Rows from block 12, named by matrix and row number. Each number is 128 + 32 x the weight over the matrix's rms, rounded and kept within 0 to 255. All counts start at 0.
# pw1: token mixer expand (model.blocks.12.mixer.pw1.weight, 640x320), inputs 0-79
pw1.74 [169 137 152 127 128 100 131 179 159  80  96 123 101  85 129 127 107 161  94  82 150 181 134 132 107 146 141  74 143 165  76 184 159  89 129  95 177 134 115  73  74  93  76 159  94 100 152 158 124 128 121 161 190 189 121 144  94 104  92 137  82 165  83 155  84 166 102  75 128 136 104 167  84 150 113 106  98  75 191  85]
pw1.75 [122 132 122 154 117 123 132  95 130 132 131 120 127 132 137 134 169 136 101 132 128 138 126 136 123 130 140 140 157 125 110  99 139 110 114 127 123 135 142 116 118 121 124 110 152 127 120 121 122 123 116 128 150 128 131 138 127 124 130 163 114 129 134 108 137 121 141 124 123 125 126 137 126 152 161 108 128 116 138 121]
pw1.76 [124 154 131 107 102 124 125 199 191  98 128  91 153  88  78 111 108 128 151 104 138 164 141 107 138 110 109 123 173 143 127 193 163 136 134 114 166 102  93  83  75 100 139 148  74 138 102 151 108 139 112 141 187 150 158 106 118 155 134 123  64  94  93  91 118 139 120 133 124 157 135 128 142 119 126 116  96 120 196  97]
pw1.77 [122 128 123 126 127 137 132 129 133 118 128 130 125 128 121 144 132 137 138 137 131 127 119 123 134 129 122 113 134 133 123 124 133 131 123 128 124 126 122 118 121 126 121 129 124 128 133 135 130 126 137 129 138 136 130 126 135 131 124 129 133 129 123 126 126 135 126 124 123 135 135 135 135 131 117 127 127 124 135 125]
pw1.78 [144 124 136  86 121 120 128 210 174 125 146  95 134  90  61 112  60 105 176  84 142 134 135 101 119 127  87 113 142 159 157 223 138 164 141 127 166 131  68 104 107 109 163 159  43 158 102 139 124 161 143 133 141 133 164 104 147 131 129  62  82  92 121 121 108 109  66 144 137 166 120 100 150  81  85 124  97 149 185 116]
pw1.79 [178 135 147  91 180 112 179 227 121 143 164 140 128  94  91 140  47 122 183  51 143 111 125  65 113 148 112  81  57 142 126 232 100 167 171 133 135 133 102 132 109 135  90 170  25 147 127 127 165 166 202 107 122 192 136  90 128 134  87  19 137 156 124 195 113 132  55  83 157 143 119 141  99  58  47 145 122 174 141 156]
pw1.80 [115 138 134 126 136 108 128 140 158 135 115 113 163  96 121 130 134 129 118 102 137 138 160 121 121 136 136 169 165 118 109 125 151 113 141 117 146  95 135 117 137 121 146 124 132 130 110 141 124 135 100 131 127 117 138 104 130 168 154 154 107 122  98 112 130 131 138 148 148 140 138 126 132 109 149 118 120 118 137 120]
pw1.81 [209 133 179 149 130  86 147 195 187  67  80 142  98  66 182 123 105 176  67  92 161 180 147 122  69 182 154  61 120 160  34 181 174  67 129  88 199 165 142  64  79  77  35 192  96  80 174 174 110 113 105 195 191 237 128 154 102  90  43 148  73 198  79 191  81 184 102  52 133 155  61 218  42 144 141  97  84  74 192  81]
pw1.82 [ 82 120 128 150 117 127  89 130 134 155 129 104 152 105  76 106 152 124 132 131 136 142 116 148 163 113 111 160 169 136 159 129 146 131 143 116 146 113 107 122 122 123 176 111 122 136 115 152 114 139 135 131 139  76 138 121 120 136 183 121 121  91 106  80 118 112 142 189 113 128 156  89 174 127 124 151 104 125 143 128]
pw1.83 [170 123 142 130 157 115 144 162 160 135 128 123 148 102 148 135 118 127 131  98 128 117 143 112  82 138 140 137 137 102  84 134 129 127 139 134 149 132 146 143 148 136  96 135 140 133 107 123 138 113  96 135 111 183 130 109 124 161 106 152 115 153 107 154 136 135 139 109 157 133 108 165  93 137 149 115 114 147 127 140]
pw1.84 [ 88 132  79  69 129 109 173 210 182 146 175  76  96 110  61 120  95  75 199  24 105 113 128  45 145  86 115 165 144 115 164 196 116 177 139 142 134 170 108  96  72 128 181 179  71 191  66 110 143 183 112  76 167 138 150 105 134 107 171 104  75  92 125 140 158  93 100 147 136 144 158  86 190  50 152 111 102 179 210 122]
pw1.85 [120 145 113 143 155 143 163  81 134 147 112 111 138 134 181 164 210 134 100  97 134 109 161  98 102 132 195 196 167  99  75  52 152  88 135 113 103 129 176 118 124 143 111 111 177 118  91 104 157 122  71 113 141 165 121 105 130 153 154 200 140 167 115 139 172 130 158 133 162 123 116 159 138 135 183  79 141 111 132 124]
pw1.86 [148 125 138 104 193 157 189 120  81 168 162 164 146 155 151 174 109 114 166 114 118  78 150  71 113 139 149 128  65 100 138 120  77 153 164 146  77 134 164 160 147 168 107 143 109 136 132 107 176 172 179  93  86 149 109  84 123 153 114  93 191 176 157 189 157 113  83 107 169  96 129 128 117  67  88 148 176 169  97 184]
pw1.87 [ 64 139  91  49 145 147 151 187 157 154 162 104  86 106  47 145 101  91 195  19 122 109 149  41 159  96 137 169 141 134 205 175 124 178 185 127 110 177 106  96  90 132 207 158  63 171  77 114 170 197 156  85 169  98 131 132 112  94 201  63 106  84 129 133 155 102  67 184 134 140 184  52 215   2 111 123 148 164 202 139]
pw1.88 [122 170 158 119 162 163 135 120  57 127 123 174 126 127 100 165 118 162 132 126 184 130 153 115 127 168 140 107  85 152 174 126 106 131 167 112 106 127 133 124  94 124 152 111  78 115 178 151 165 148 200 126 147  75 133 120 118 127 141  56 168 138 112 144 114 154  69 153 104 150 118  82 155  77  51 146 172 115 129 135]
pw1.89 [ 92 132  93 131 116 129 116 140 157 141 138  81 132 114  87 116 131 117 154  98 142 137 137 120 137 114 122 172 176 151 133 151 158 138 120 110 126 131  95 103 129 112 162 127 107 150  88 137 118 112 104 116 151 140 143 110 145 138 173 140  92 106 126  90 142 110 122 174 143 166 147 107 161 114 138  84 101 142 164 103]
pw1.90 [126 126 133 139 122 128 126 119 113 123 128 131 124 133 135 127 140 132 110 119 122 137 118 130 125 134 128 126 136 127 127 101 129 117 130 120 120 125 131 129 129 127 131 118 132 127 136 133 123 123 119 135 136 126 126 129 131 124 128 137 136 134 124 132 131 134 127 129 126 122 123 135 134 128 127 126 126 123 118 125]
pw1.91 [166 115 115  94 197 162 215 138  99 176 156 151 129 153 166 169 105 104 168 104 112  80 154  41  99 147 165 130  54  87 118 121  66 161 163 158  77 144 166 168 141 179  97 163 117 138 121  85 191 170 174  91  89 173 133  81 113 149 110  97 188 182 160 217 176 110  76 103 183  98 128 137 109  72 108 139 172 182 102 183]
pw1.92 [118 151 137 114 165 168 173  95  63 144 134 178 116 146 146 167 154 152 126 134 130 106 177  82 116 158 157 139  93 121 152  98 108 122 169 117  81 147 151 140 111 148 129  83 119 100 166 121 173 150 157 126 115  90 123 121 142 120 148 102 182 167 154 163 145 138  78 142 135 123 115 102 140  77  95 128 184 136 104 141]
pw1.93 [120 131 123 125 126 136 131 123 126 124 121 128 134 130 123 137 137 124 123 130 126 138 124 128 132 135 121 134 140 128 130 120 130 127 132 134 119 120 127 123 124 132 132 126 126 117 127 125 128 119 119 125 132 127 121 136 123 134 134 132 127 127 134 131 135 131 131 130 125 130 137 123 135 131 139 128 130 122 148 122]
pw1.94 [111 153 147 107 162 139 140 119  73 140 143 166 126 112 118 153 113 150 147 110 154 122 142 102 130 152 124 108  82 148 188 123  99 138 161 125  98 140 123 134 108 137 152 103  71 112 172 136 147 149 192 136 115  74 133 113 138 129 132  59 164 142 133 152 117 147  72 150 109 140 140  79 155  75  57 147 159 133 120 139]
pw1.95 [132 122 115 108 180 178 187  72  95 169 132 150 122 178 185 211 166 117 130 115 101  84 177  67  90 152 189 170 103  89 118  61  99 123 155 146  71 146 176 165 144 171 124 106 177 129 123  77 204 140 105 100  95 153 132 118 117 135 144 190 185 154 188 184 177  96 156 127 164 103 115 137 121 138 180 108 190 161  95 167]
pw1.96 [177  96 121 108 166 110 163 186 141 168 165 126 147 132 112 123  65  94 187 100 112  93 130  81 124 120 115 128  80 113 124 186  83 167 145 149 112 128 129 163 166 153 106 168 103 166 100 109 134 147 169  99  94 157 131  86 127 148 105  72 143 151 122 173 140 106 102 120 177 108 132 136  86  83 101 145 116 182  94 160]
pw1.97 [185  85 115 106 182 130 199 198 152 192 161 125 152 155 161 157  72  83 187  59  98  75 120  49  83 115 158 136  68  73  87 158  62 169 147 180  93 139 163 179 178 189  83 187 124 170  83  90 188 146 130  81  81 218  99  79 113 156  93 134 161 166 155 200 180  92 130  85 198  88 126 157  75 140 152 119 134 196  90 190]
pw1.98 [129 130 118 129 121 121 127 143 155 137 133 109 128 123 113 127 132 119 151 132 129 131 123 129 124 119 113 149 143 137 136 144 129 133 136 120 122 131 108 127 123 123 146 111 117 139 106 129 126 131 121 121 129 126 134 119 133 122 146 128 114 105 131 125 137 119 132 147 136 138 127 117 134 119 134 108 109 136 152 116]
pw1.99 [132 142 126 107 174 137 178 141  97 149 143 159 126 131 132 151 126 130 152  88 132 104 138  57 112 141 141 136  83 127 128 129 102 143 155 127 102 142 150 133 109 149 118 133 107 126 125 106 160 145 152  97 124 140 128 101 139 143 133 101 159 162 135 175 147 126  96 132 156 137 126 127 131  90 100 125 151 145 132 147]
pw1.100 [128 106  95 128 187 157 194 116 148 178 133  96 134 135 165 181 171 110 138  57 119  96 157  53 108 111 182 198 157  83  75  94 121 136 151 131  91 134 195 145 152 161 111 150 154 149  77  98 196 146  92  80 130 202  83  87  93 155 174 185 144 182 130 180 178 101 139 133 202  96 148 150 134 129 174  82 155 149 138 150]
pw1.101 [138 123 122  92 181 113 210 154 144 178 155 134  94 136 161 135  97  90 169  74 107  69 141  55 122 118 136 151  72  67 104 135  89 157 144 159 102 188 162 161 138 174  94 173 128 146  96  91 140 181 135  96  85 186 153 126  87 109 124 125 149 157 132 195 173  98 116 109 160 112 140 144 113  71 141 149 137 169 118 175]
pw1.102 [114  90  82  86 143 111 205 190 204 187 202  75 113 140 108 107  87  61 207 104  81  65  92  38 146  72 107 180 111  72 126 192  91 199  98 191 100 166 122 155 135 166 133 202 102 203  47  73 137 153 118  57 105 179 149  96 132 131 145 132 103 135 150 155 191  75 135 128 177 106 175 114 143 106 162 123 103 208 152 181]
pw1.103 [182 145 155 143 178 127 169 116 116 141 114 172 153 121 190 151 135 127 107  85 138 120 152 105  69 164 182 131  96  98  73  73 127 109 146 126 126 119 178 158 116 145  64 129 158 109 131 117 151 125 127 122 107 192 132 109 115 171  94 165 157 193 113 177 148 143 145  89 133 137  85 182  75 137 148 151 144 127 114 151]
pw1.104 [ 67 129 103 144  56 124  87  93  67 121 156 127 145 131  63  96 150 139 127 159 135 171  58 137 224  95  81 118 165 190 195 140 142 156  95 112 102 101  56  91 103 108 164  95  81 122 141 154  70  98 193 109 169  31 115 126 191 135 151  53 120 108 140  60  97 125  82 144  93 133 180  68 188  82  58 128 115 104 138  99]
pw1.105 [121 128 127 137 124 123 127 123 119 120 116 130 130 127 137 123 125 133 122 128 121 125 136 131 137 132 133 134 137 129 125 127 120 135 126 122 127 125 129 127 135 127 129 123 133 121 128 138 129 136 128 140 124 132 117 125 136 133 125 133 126 134 120 122 135 125 133 131 134 129 131 121 120 122 136 117 132 137 127 123]
pw1.106 [111 132 137 137 125 131 123 104 125 129 115 132 132 138 114 126 147 126 125 125 133 135 146 144 127 130 127 149 138 127 134 109 134 118 140 120 123 131 126 135 136 127 147 118 144 116 123 137 128 123 119 140 116 103 128 133 129 127 153 141 141 123 136 117 135 139 128 140 130 136 111 125 148 134 139 135 136 121 124 126]
pw1.107 [145 106 111  92 176 168 204 132  95 190 165 140 157 162 150 164 102  95 177  80 107  70 126  49 124 119 140 140  74 103 139 122  69 175 150 153  70 125 156 174 155 175 113 152 128 152 102 103 178 144 164  72  91 156 112  77 120 157 127 103 186 175 166 186 163  92  93 122 179  91 137 133 111  88 107 124 162 180  99 185]
pw1.108 [168 109 162 145 185 144 165  77 100 144 104 173 104 139 187 168 158 155  89 155 122 106 167 118  80 172 145 119  94  95  85  79  98  86 151 137 115 160 176 186 175 161  80 101 180  90 168 110 165 137 137 154  79 166 116 149 115 125 105 176 182 182 133 173 160 142 126 111 154  88  96 174  70 127 157 148 160 117  60 145]
pw1.109 [155  96 116  83 161 117 173 214 163 165 165 102 142 107  76 129  57  98 197  45 117 107 120  68 132 111 103 119  91 114 145 215 100 174 142 156 138 126 112 132 130 146 140 190  62 168  93 121 150 166 157 101 117 163 139  96 112 146 118  84 117 128 116 166 133  99  96 133 162 131 127 116 124  92 103 127 106 180 152 159]
pw1.110 [168  65  96 117 191 135 194 186 151 191 163 115 150 152 146 172  99  87 179  74  97  71 125  46 103 106 157 165  71  80  86 157  75 170 148 152  92 122 166 175 184 168  85 199 133 182  74  84 187 146 120  76  90 209  86  73  99 170 113 144 158 171 148 202 179  78 127 113 205  76 132 156  85 132 152 108 135 189  95 179]
pw1.111 [160 146 195 189 195 175 152  54  53 120  49 183 141 129 185 193 203 203  47 137 183 140 215 128  78 196 202 129 111  99  81  46 126  49 189  78 107 123 196 154 151 141  88  55 184  55 200 172 183 141 143 163  98 146  73 140  94 138 114 178 188 191  84 164 127 174 122 118 147 102  94 180  83 122 130 156 170  76  72 133]
pw1.112 [137 113 123 115 196 170 207 142  74 186 165 171 144 160 152 185  94 100 179 114 112  68 139  44 116 144 151 122  47  97 138 125  66 169 177 148  59 123 162 165 149 174  97 143 116 151 138  97 200 156 200  90  81 162  99  74 116 161 125  82 199 169 164 205 161 110  79 118 170  85 140 121 113  93  88 158 187 186  80 190]
pw1.113 [118 139 126 137 119 121 112  83 121 140 106 120 135 149 152 119 170 138 106 116 139 125 127 138 129 132 142 151 155 123 125  79 144 109 117 114 108 122 146 129 121 135 148 104 158 107 137 122 122 118  90 138 132 121 158 132 151 139 150 162 150 130 136 112 146 140 154 153 118 136 123 117 152 135 154 117 128 120 114 136]
pw1.114 [206 145 183 155 188 128 153 135 102  94  86 188  97 101 205 190 125 174  69 103 166 140 138 125  62 197 194  70  70 132  41 114 151  68 127 114 170 160 193 105  93 103  41 179 120  74 191 150 164 140 136 176 167 215 118 156  77  93  68 151 138 215  98 213  73 173 132  59 127 136  74 203  58 178 133 126 144  83 151 124]
pw1.115 [186 110 133 106 178 113 183 223 148 164 154 137 139 134 112 136  45  97 199  75 124  97 117  77 121 131 116  81  60 113 117 222  87 186 152 145 128 141 123 161 143 155  89 184  70 170 122 128 159 158 180 112  81 189 114  87 118 149  78  49 156 149 128 185 130 117  81  89 169 116 118 150  83  89  77 151 127 182 119 170]
pw1.116 [132 121 108 104 170 147 197 128  99 164 144 129 135 133 136 162 132 118 148  95 121  90 140  58 122 122 149 149  96 109 121 127 102 143 153 140  94 135 146 142 120 152 111 137 117 144 106 100 169 144 142  95 114 149 138  88 115 147 141 120 157 167 147 182 155 107 105 121 167 125 140 134 127  98 127 110 156 165 119 157]
pw1.117 [126 104  92 124 157 124 172 171 143 187 167  88 128 133 102 124 100  97 195  94 117  93  99  71 138  87 132 161  92 104 149 175 101 178 131 151 108 138 131 158 141 165 142 190 104 182  73 104 138 146 148  73 103 162 136 101 117 139 140  97 142 129 135 162 162  86  94 145 160 122 170 109 138 113 121 136 130 189 142 168]
pw1.118 [127 150 155 129 126 132 118 172 125 119 125 128 138  90  97 125 104 132 157 126 164 137 124 130 138 136 114 116 115 161 150 172 127 150 142 112 149 120 104 107 101 113 136 122  80 139 135 155 126 133 171 129 139 115 135 109 120 131 124  81 125 105 100 114 102 132  87 129 113 148 132 110 134 116  78 148 123 139 153 126]
pw1.119 [165 146 194 172 176 166 143  59  50 122  58 193 155 129 189 165 177 199  61 177 160 121 188 133  93 201 168 137 101  97  83  54 113  70 168  97 118 104 175 168 160 142  75  51 176  42 195 151 151 129 165 170  83 132 111 125 132 166  96 149 184 191 109 157 132 178 132 116 136 110  94 179  76 109 117 202 179  84  71 162]
pw1.120 [131 119 119 122 163 116 173 170 150 162 158 102 126 111 109 134 110 103 164  67 134 114 128  75 126 112 142 154 113 112 124 168 122 162 144 132 116 142 142 131 120 146 129 169 101 156  97 117 157 138 131  89 114 171 136  95 100 123 150 123 120 129 119 159 145 121 108 145 156 130 161 122 136 117 122 118 128 160 149 150]
pw1.121 [124 137 118 106 182 155 195 104  81 161 148 142 133 154 149 175 146 126 138 109 123  97 149  56 116 130 157 155  96 117 137 101 106 143 148 130  85 135 162 146 115 148 129 115 122 138 127 102 174 144 145  96 117 140 133 102 126 140 143 125 175 171 147 171 152 100 107 139 155 119 141 117 147  95 114 117 171 152 115 149]
pw1.122 [170  84 104  95 153  90 185 246 184 164 177 101 127 120 103 108  49  80 210  57  97  85  90  62 122  99 102 113 101  95 103 221  85 191 123 168 134 153 106 155 141 161 107 207  87 188  67  92 137 153 149  97  95 210 138  97 123 151  84  99 115 143 131 174 149  91 101 107 177 119 127 148  99 116 132 125  99 195 130 169]
pw1.123 [ 75 156 145  99 140 138 129 106  77 139 121 160 124 134 112 134 129 153 135  93 137 136 159 114 136 135 136 132 120 131 186 100 128 135 166 113 100 139 132 108  93 127 178 104 119 106 147 134 136 155 162 122 144  54 159 125 143 121 169  99 159 117 125 136 127 134 114 156 105 146 130  73 187  69  90 144 152 114 149 133]
pw1.124 [ 69 139 115  77 159 169 166 185 113 153 163 134 103  95  52 162  89 123 175  51 146 122 153  45 155  93 147 139  85 148 194 181 103 167 189 110 108 147 115  74  64 121 188 171  26 161 101 143 193 214 216  91 177  89 126 100 122 103 194  49 146 100 122 145 129  95  20 178 135 150 178  62 213  36  39 143 176 160 195 134]
pw1.125 [125 144 125 105 137 133 131 142 131 135 130 125 115 123 114 138 112 126 141 124 142 131 141 124 116 134 130 127 126 140 133 138 128 139 139 133 132 131 122 131 128 135 134 114 116 139 125 132 126 131 135 122 124 116 132 126 145 124 126 113 127 122 126 131 142 132 108 130 128 142 123 110 134 116 114 143 142 138 138 134]
pw1.126 [178 157 188 136 190 130 164 104  80 134  98 196 149 138 191 140 127 162  90 142 151 107 159 114  71 194 162 106  76  84  96  60 114  94 155 142 122 117 185 163 125 160  72  95 167  71 186 108 135 136 153 146  80 161 144 110 132 168  85 137 184 186 129 176 133 171 146  88 110 124  81 169  78 123 126 197 159 122  91 157]
pw1.127 [180 130 157 131 186 141 163 107 101 138 105 177 153 119 184 175 135 147  99 118 140 115 179 102  63 176 174 123  85 110  73  83 112  93 166 120 126 116 173 152 156 141  69 109 151 103 152 113 164 124 148 143 103 197 124 115 126 172  90 145 156 194 112 183 157 156 122  99 160 115  89 181  64 120 140 139 158 121  94 153]
pw1.128 [ 95 126  96 130 158 131 191 123 164 170 136  92 141 127 158 170 179 105 142  57 128 103 170  56 129 102 184 212 169  95  91  78 129 131 142 125  98 121 169 121 124 149 135 148 151 146  67 100 182 150  75  83 148 165 106  81 118 157 189 192 130 159 127 153 176 102 146 153 190 124 159 129 162 105 178  68 146 148 154 142]
pw1.129 [177  79  80  77 128  62 179 255 249 150 207  68 100 125  87  56  32  52 203  82  67  76  69  83 126  82  61 119 106  95 125 255  99 205  74 185 157 175  93 165 132 164 118 221  85 216  52  78  97 131  88  84 102 202 177 119 149 112  90  96  74 111 139 144 156  61 139 114 159 128 125 139  98 120 158  95  47 214 151 167]
pw1.130 [107 125 100 131 104 132  99 125 159 122 126  83 142 140 103 130 170 121 117 129 124 146 110 129 146 111 120 154 195 129 117 136 166 124  98 126 141 106 117 102 115 116 155 138 139 151 100 127 126 112  87 122 161 106 129 136 134 137 152 173  95 105 144  86 123 106 149 136 119 137 141 125 152 163 170  84 107 111 170 107]
pw1.131 [156 102 108 129 198 156 193 120 107 168 137 147 145 142 156 184 140 127 144  82 123  92 156  57  91 133 175 154  98 100  96 115  96 126 153 131  96 135 175 156 159 161  87 144 131 140 111 113 190 133 143  93 112 190 100  88 110 149 124 140 173 184 145 187 160 113 116 122 182 108 132 157 100 118 135 103 154 142 104 157]
pw1.132 [132 139 127 129 128  97 125 153 137 123 137 125 126 109 114 114 118 113 141 125 137 136 114 130 133 137 110 107 120 155 130 159 122 143 129 122 143 134 123 128 131 115 130 134 105 133 138 134 118 124 132 131 125 122 121 126 133 121 118 116 102 124 117 117 120 126 126 126 125 138 123 131 120 128 111 131 110 132 128 122]
pw1.133 [170 104 121 115 145 105 183 197 156 167 184 115 132 138 112 104  70  83 195 111  99  73  91  85 138 115  91 113  77 108 126 197  80 182 122 166 109 137 115 164 145 154 114 174 104 187  95 100 133 131 156  90  89 169 144  92 136 154  98  70 133 133 144 173 158  98  92 123 160 123 141 134  96 102 102 131 106 198 117 162]
pw1.134 [133 124 112 112 190 176 195  99  92 188 150 146 138 173 172 198 150 107 141 104 106  71 157  55 111 141 172 159  91  87 119  83  91 143 147 155  74 121 174 164 142 173 121 120 160 147 108  84 202 130 117  96  95 152 123  85 118 155 152 171 184 165 177 182 179  86 133 132 178 102 129 125 131 123 154 116 181 164  92 170]
pw1.135 [211 160 189 133 191  96 168 203 172  58  87 165  81  55 202 163  83 187  55  84 171 175 138 117  61 198 181  49  87 149  24 177 180  70 146  84 206 171 161  59  65  76  24 218  84  72 193 157 143 154 133 190 193 254 132 167  60  84  42 131  68 206  62 237  68 166  81  39 124 151  71 225  42 148 113 112 116  48 202  86]
pw1.136 [194 111 140 105 181 108 191 241 157 167 148 134 138 110 103 145  44  96 191  38 131 103 107  66  98 145 127  93  67 105 106 224  95 177 168 147 135 135 117 156 130 151  80 206  53 155 116 118 160 159 170 107  99 200 148  95  99 144  75  72 134 153 129 191 137 121 104  82 167 137 108 155  84 107  84 143 114 179 130 165]
pw1.137 [ 72 151 108  89 147 135 156 185 158 158 159  92 108  99  62 152 100 106 185  71 142 118 157  49 139 102 131 155 128 140 182 176 106 161 155 115 124 155 115  95 101 122 184 150  49 163  94 128 163 181 143  93 165  99 141 113 131 114 201  93  99  93 111 131 156  97  75 180 151 143 154  64 192  43 107 123 139 161 187 135]
pw1.138 [ 86 132 111 109 119 118 135 154 160 149 121  78 174  95  79 132 139 120 149  83 132 151 123  94 149 103 119 190 188 137 127 153 162 140 134 107 131  79 117  93 109 119 169 143 109 143  90 135 124 149 104 108 163 109 141  85 107 170 186 138  93 116  88 108 139 106 137 162 149 152 156 102 175 114 135 104 104 127 190 115]
pw1.139 [126 109 117  88 123 119 114 201 162 129 159 108 123 105  65 109  80 100 175 111 124 131 102 117 147 118  87 121 129 148 156 203 119 165 137 134 140 127  87 123 138 118 153 151  72 161 110 142 125 142 146 119 139 123 147 115 137 120 126  77 101  89 129 115 116 111  83 134 148 136 144 109 143 103  95 134 106 160 155 115]
pw1.140 [212 149 187 128 197 115 162 165 122  72  77 180  89  88 203 177  94 184  64  88 151 158 146 128  65 205 196  56  70 140  38 129 164  66 156  94 185 172 188  87  86  99  40 173 116  63 203 151 160 155 142 188 166 226 106 167  75  93  53 141 119 210  79 223  78 180 118  49 130 144  60 227  46 159 122 140 141  67 156 110]
pw1.141 [131 141 145 197 120 153 113  94  96 126  79 125  86 139 136 148 192 169  71 126 156 159 140 132 118 136 183 143 146 117 105  91 161  88 128  96 143 168 160 100  99 127 103 142 149  91 150 162 146 122 128 142 160 134  84 158  93  94 126 172 138 135 104 124 103 142 146 103 120 141 119 162 116 196 144 109 154  83 166 125]
pw1.142 [144 134 138 107 120 100 127 204 167 118 143 114 113  96  99 102  85 122 155 112 133 139 143 113 111 130 103 115 129 160 122 195 135 145 154 116 143 139  90 113 114 112 123 139  69 144 115 153 108 134 132 128 146 137 140 106 140 124 113  89  98 119 102 120 115 128  90 124 126 160 110 132 114  79 102 119 103 141 160 107]
pw1.143 [204 151 196 124 179 123 145 166 129  74  73 174  93  90 182 178 106 187  51  82 166 163 148 124  60 196 187  49  83 153  36 149 168  55 157  91 189 161 176  76  74  89  25 176  96  60 207 164 160 150 146 194 180 233 121 157  68  84  43 140 107 208  81 209  59 185  99  40 123 151  69 228  41 161 125 116 131  55 183 108]
pw1.144 [133 131 131 139 132 130 127 116 136 113 123 132 129 132 140 127 135 141 119 131 131 134 131 131 115 130 131 129 131 133 110 112 126 104 118 123 133 129 136 123 129 124 106 127 132 116 137 125 127 116 118 133 127 136 122 131 123 131 123 140 127 146 128 130 130 134 127 118 129 119 117 141 114 131 145 122 129 114 122 127]
pw1.145 [151 131 128 100 175 123 186 154  73 164 184 155 113 132 136 151  76 111 198 110 125  79 114  68 134 141 114  86  40 122 166 152  64 189 149 157  81 153 136 156 135 150 100 147  77 149 155 111 158 157 214 101  92 127 130  96 139 123 104  34 171 168 156 196 143 123  61 107 143 119 143 116 115  64  67 158 148 180 102 171]
pw1.146 [203 106 129  96 173  85 177 252 188 159 166 109 127  96 115 107  39  85 191  62 114  89 111  77  89 139 110  80  81 102 101 214  94 176 145 159 148 138 125 157 126 164  77 217  80 167  95 114 129 167 142 109  85 217 157  87 104 140  66  99 111 158 119 188 137 113 121  62 168 136  98 178  70 114 113 131  95 192 141 169]
pw1.147 [118 130 114  89 190 170 195  97  71 179 160 168 143 163 147 187 129 123 163  90 120  83 153  65 135 136 165 143  72  93 155  92  70 167 188 149  57 128 162 152 136 171 124 119 128 143 133  99 180 179 177  92  89 109 122  81 121 142 144  94 199 161 167 184 163 114  85 138 179  97 147 110 137  51  96 158 197 168  90 178]
pw1.148 [188 107 147 124 177 108 179 135 115 131 108 174 164  96 180 149  97 138 108 114 128 114 187  97  66 170 158 100  77 113  50 111 112 102 163 117 132  99 161 158 177 133  64 101 142 105 152 130 148 118 138 148 102 201  98  93 130 187  91 150 151 198 111 192 139 152 119  82 187 108  92 195  59 113 132 139 143 130  84 130]
pw1.149 [134 142 129 102 165 158 184 116  69 143 150 169 138 151 152 165 107 127 148 110 133  93 168  58 117 159 143 102  69 125 144 112  86 147 161 124  77 134 144 144 123 150 131  93 100 125 172 115 162 145 191 108 112 130 107  88 152 144 118  72 180 169 157 181 155 142  77 119 153 110 122 122 124  49  77 144 176 157 108 157]
pw1.150 [133 130 136 167 130 135 118 106 127 147 118 115 121 132 128 115 144 119 133 126 133 119 133 135 124 139 132 136 129  99 111  90 128 137 128 143 122 141 129 136 135 146 121 125 150 116 115 138 106 135 108 127 107 136 149 124 111 138 123 159 139 131 122 116 132 130 154 146 112 140 112 125 120 143 139 132 132 140 123 145]
pw1.151 [170 112 122  95 177 111 185 222 157 158 157 108 130 118 103 130  59  97 174  57 114 107 114  60 111 112 114 119  95 113 125 206 101 164 143 148 143 133 133 143 118 148 103 187  73 158  88 116 156 144 152 106 112 198 140  98 117 135 108  86 136 156 125 188 140 107  92 114 155 135 128 145 115 117 106 119 114 178 143 153]
pw1.152 [168  86 106  97 200 159 197 152 104 194 154 139 164 155 163 183 100  99 172  90 110  77 139  61 115 121 156 147  56 100 108 138  68 164 162 152  85 121 179 170 180 179 102 179 129 162  94 101 200 151 168  81  80 181  78  71 100 169 118 120 184 163 156 195 163  89 104 118 193  77 148 144  92 114 129 149 162 180  83 182]
pw1.153 [112 122  93  73 141 115 197 206 202 172 161  81 114 111  87 125  71  96 192  39 112 101 114  18 135 102 118 150 113 109 130 202 109 171 139 142 127 147 121 114  92 148 140 182  70 177  66 111 140 169 114  76 149 181 138  79 113 134 155 116  83 122 127 155 170  85 113 123 166 136 148 108 156  78 144 106 106 190 185 151]
pw1.154 [188  97 115  96 171  94 168 255 168 152 159 128 138 111 100 125  25  75 209  56 121  84 101  73 119 115  98 104  62 110 115 238  74 186 153 160 138 130 114 161 137 150  94 200  57 172 105 123 144 169 175 105  85 202 120 100 102 149  74  55 133 146 121 187 136 109  83  93 175 119 119 144  73  86 103 149  99 196 132 174]
pw1.155 [153  96 102 128 194 158 199 146 140 178 148 118 143 130 166 187 138 114 152  66 120  93 150  52  86 115 195 173 119  78  73 110  96 144 146 135  96 126 197 150 170 157  95 160 143 165  84  88 203 145 109  79 107 201  82  89  94 151 135 178 149 182 125 191 178  99 118 120 201  94 144 176  94 129 164  85 155 158 110 153]
pw1.156 [163  85  94 112 174 150 186 158 169 166 142  95 141 134 148 166 107 101 169  72 111  92 150  65 108 114 147 180 113  87  85 143 109 141 140 142 123 118 163 162 180 157 107 167 149 159  71 106 173 151 114 108 110 205  99  78  99 156 115 168 127 156 138 178 177  93 125 129 212 103 129 159  89 121 172  87 136 166 118 169]
pw1.157 [131 133 108  95 205 160 211 118  88 193 178 159 116 149 177 190 116 119 171  77 103  60 131  36 116 123 162 144  69  86 151 118  64 167 147 164  67 152 177 173 120 168 105 162 123 157 131  82 196 177 187  80  88 137 137  91  97 120 120  94 189 178 155 221 167 101  81 104 172 104 144 124 109  74 104 149 182 181  97 179]
pw1.158 [131 116 111 113 135 111 157 201 156 145 173 126 116 123  90 100  83 113 177 136 113 107 105 100 147 112  69 108  91 141 148 205  95 171 113 141 119 153 100 140 127 128 140 146  71 155 116 120 130 121 155  99 111 139 140 110 162 118 117  61 123 119 137 153 134 130  97 118 129 118 132 114 123  89  92 132 113 173 135 143]
pw1.159 [135 126 131 130 122 138 128 129 126 129 120 120 127 134 126 125 125 137 130 146 141 130 147 135 128 137 130 125 130 139 135 122 126 119 135 124 129 134 131 125 135 123 125 115 120 119 134 136 127 122 137 143 128 127 120 125 136 128 134 124 119 123 137 113 128 134 126 136 126 130 127 124 121 130 129 119 128 122 127 119]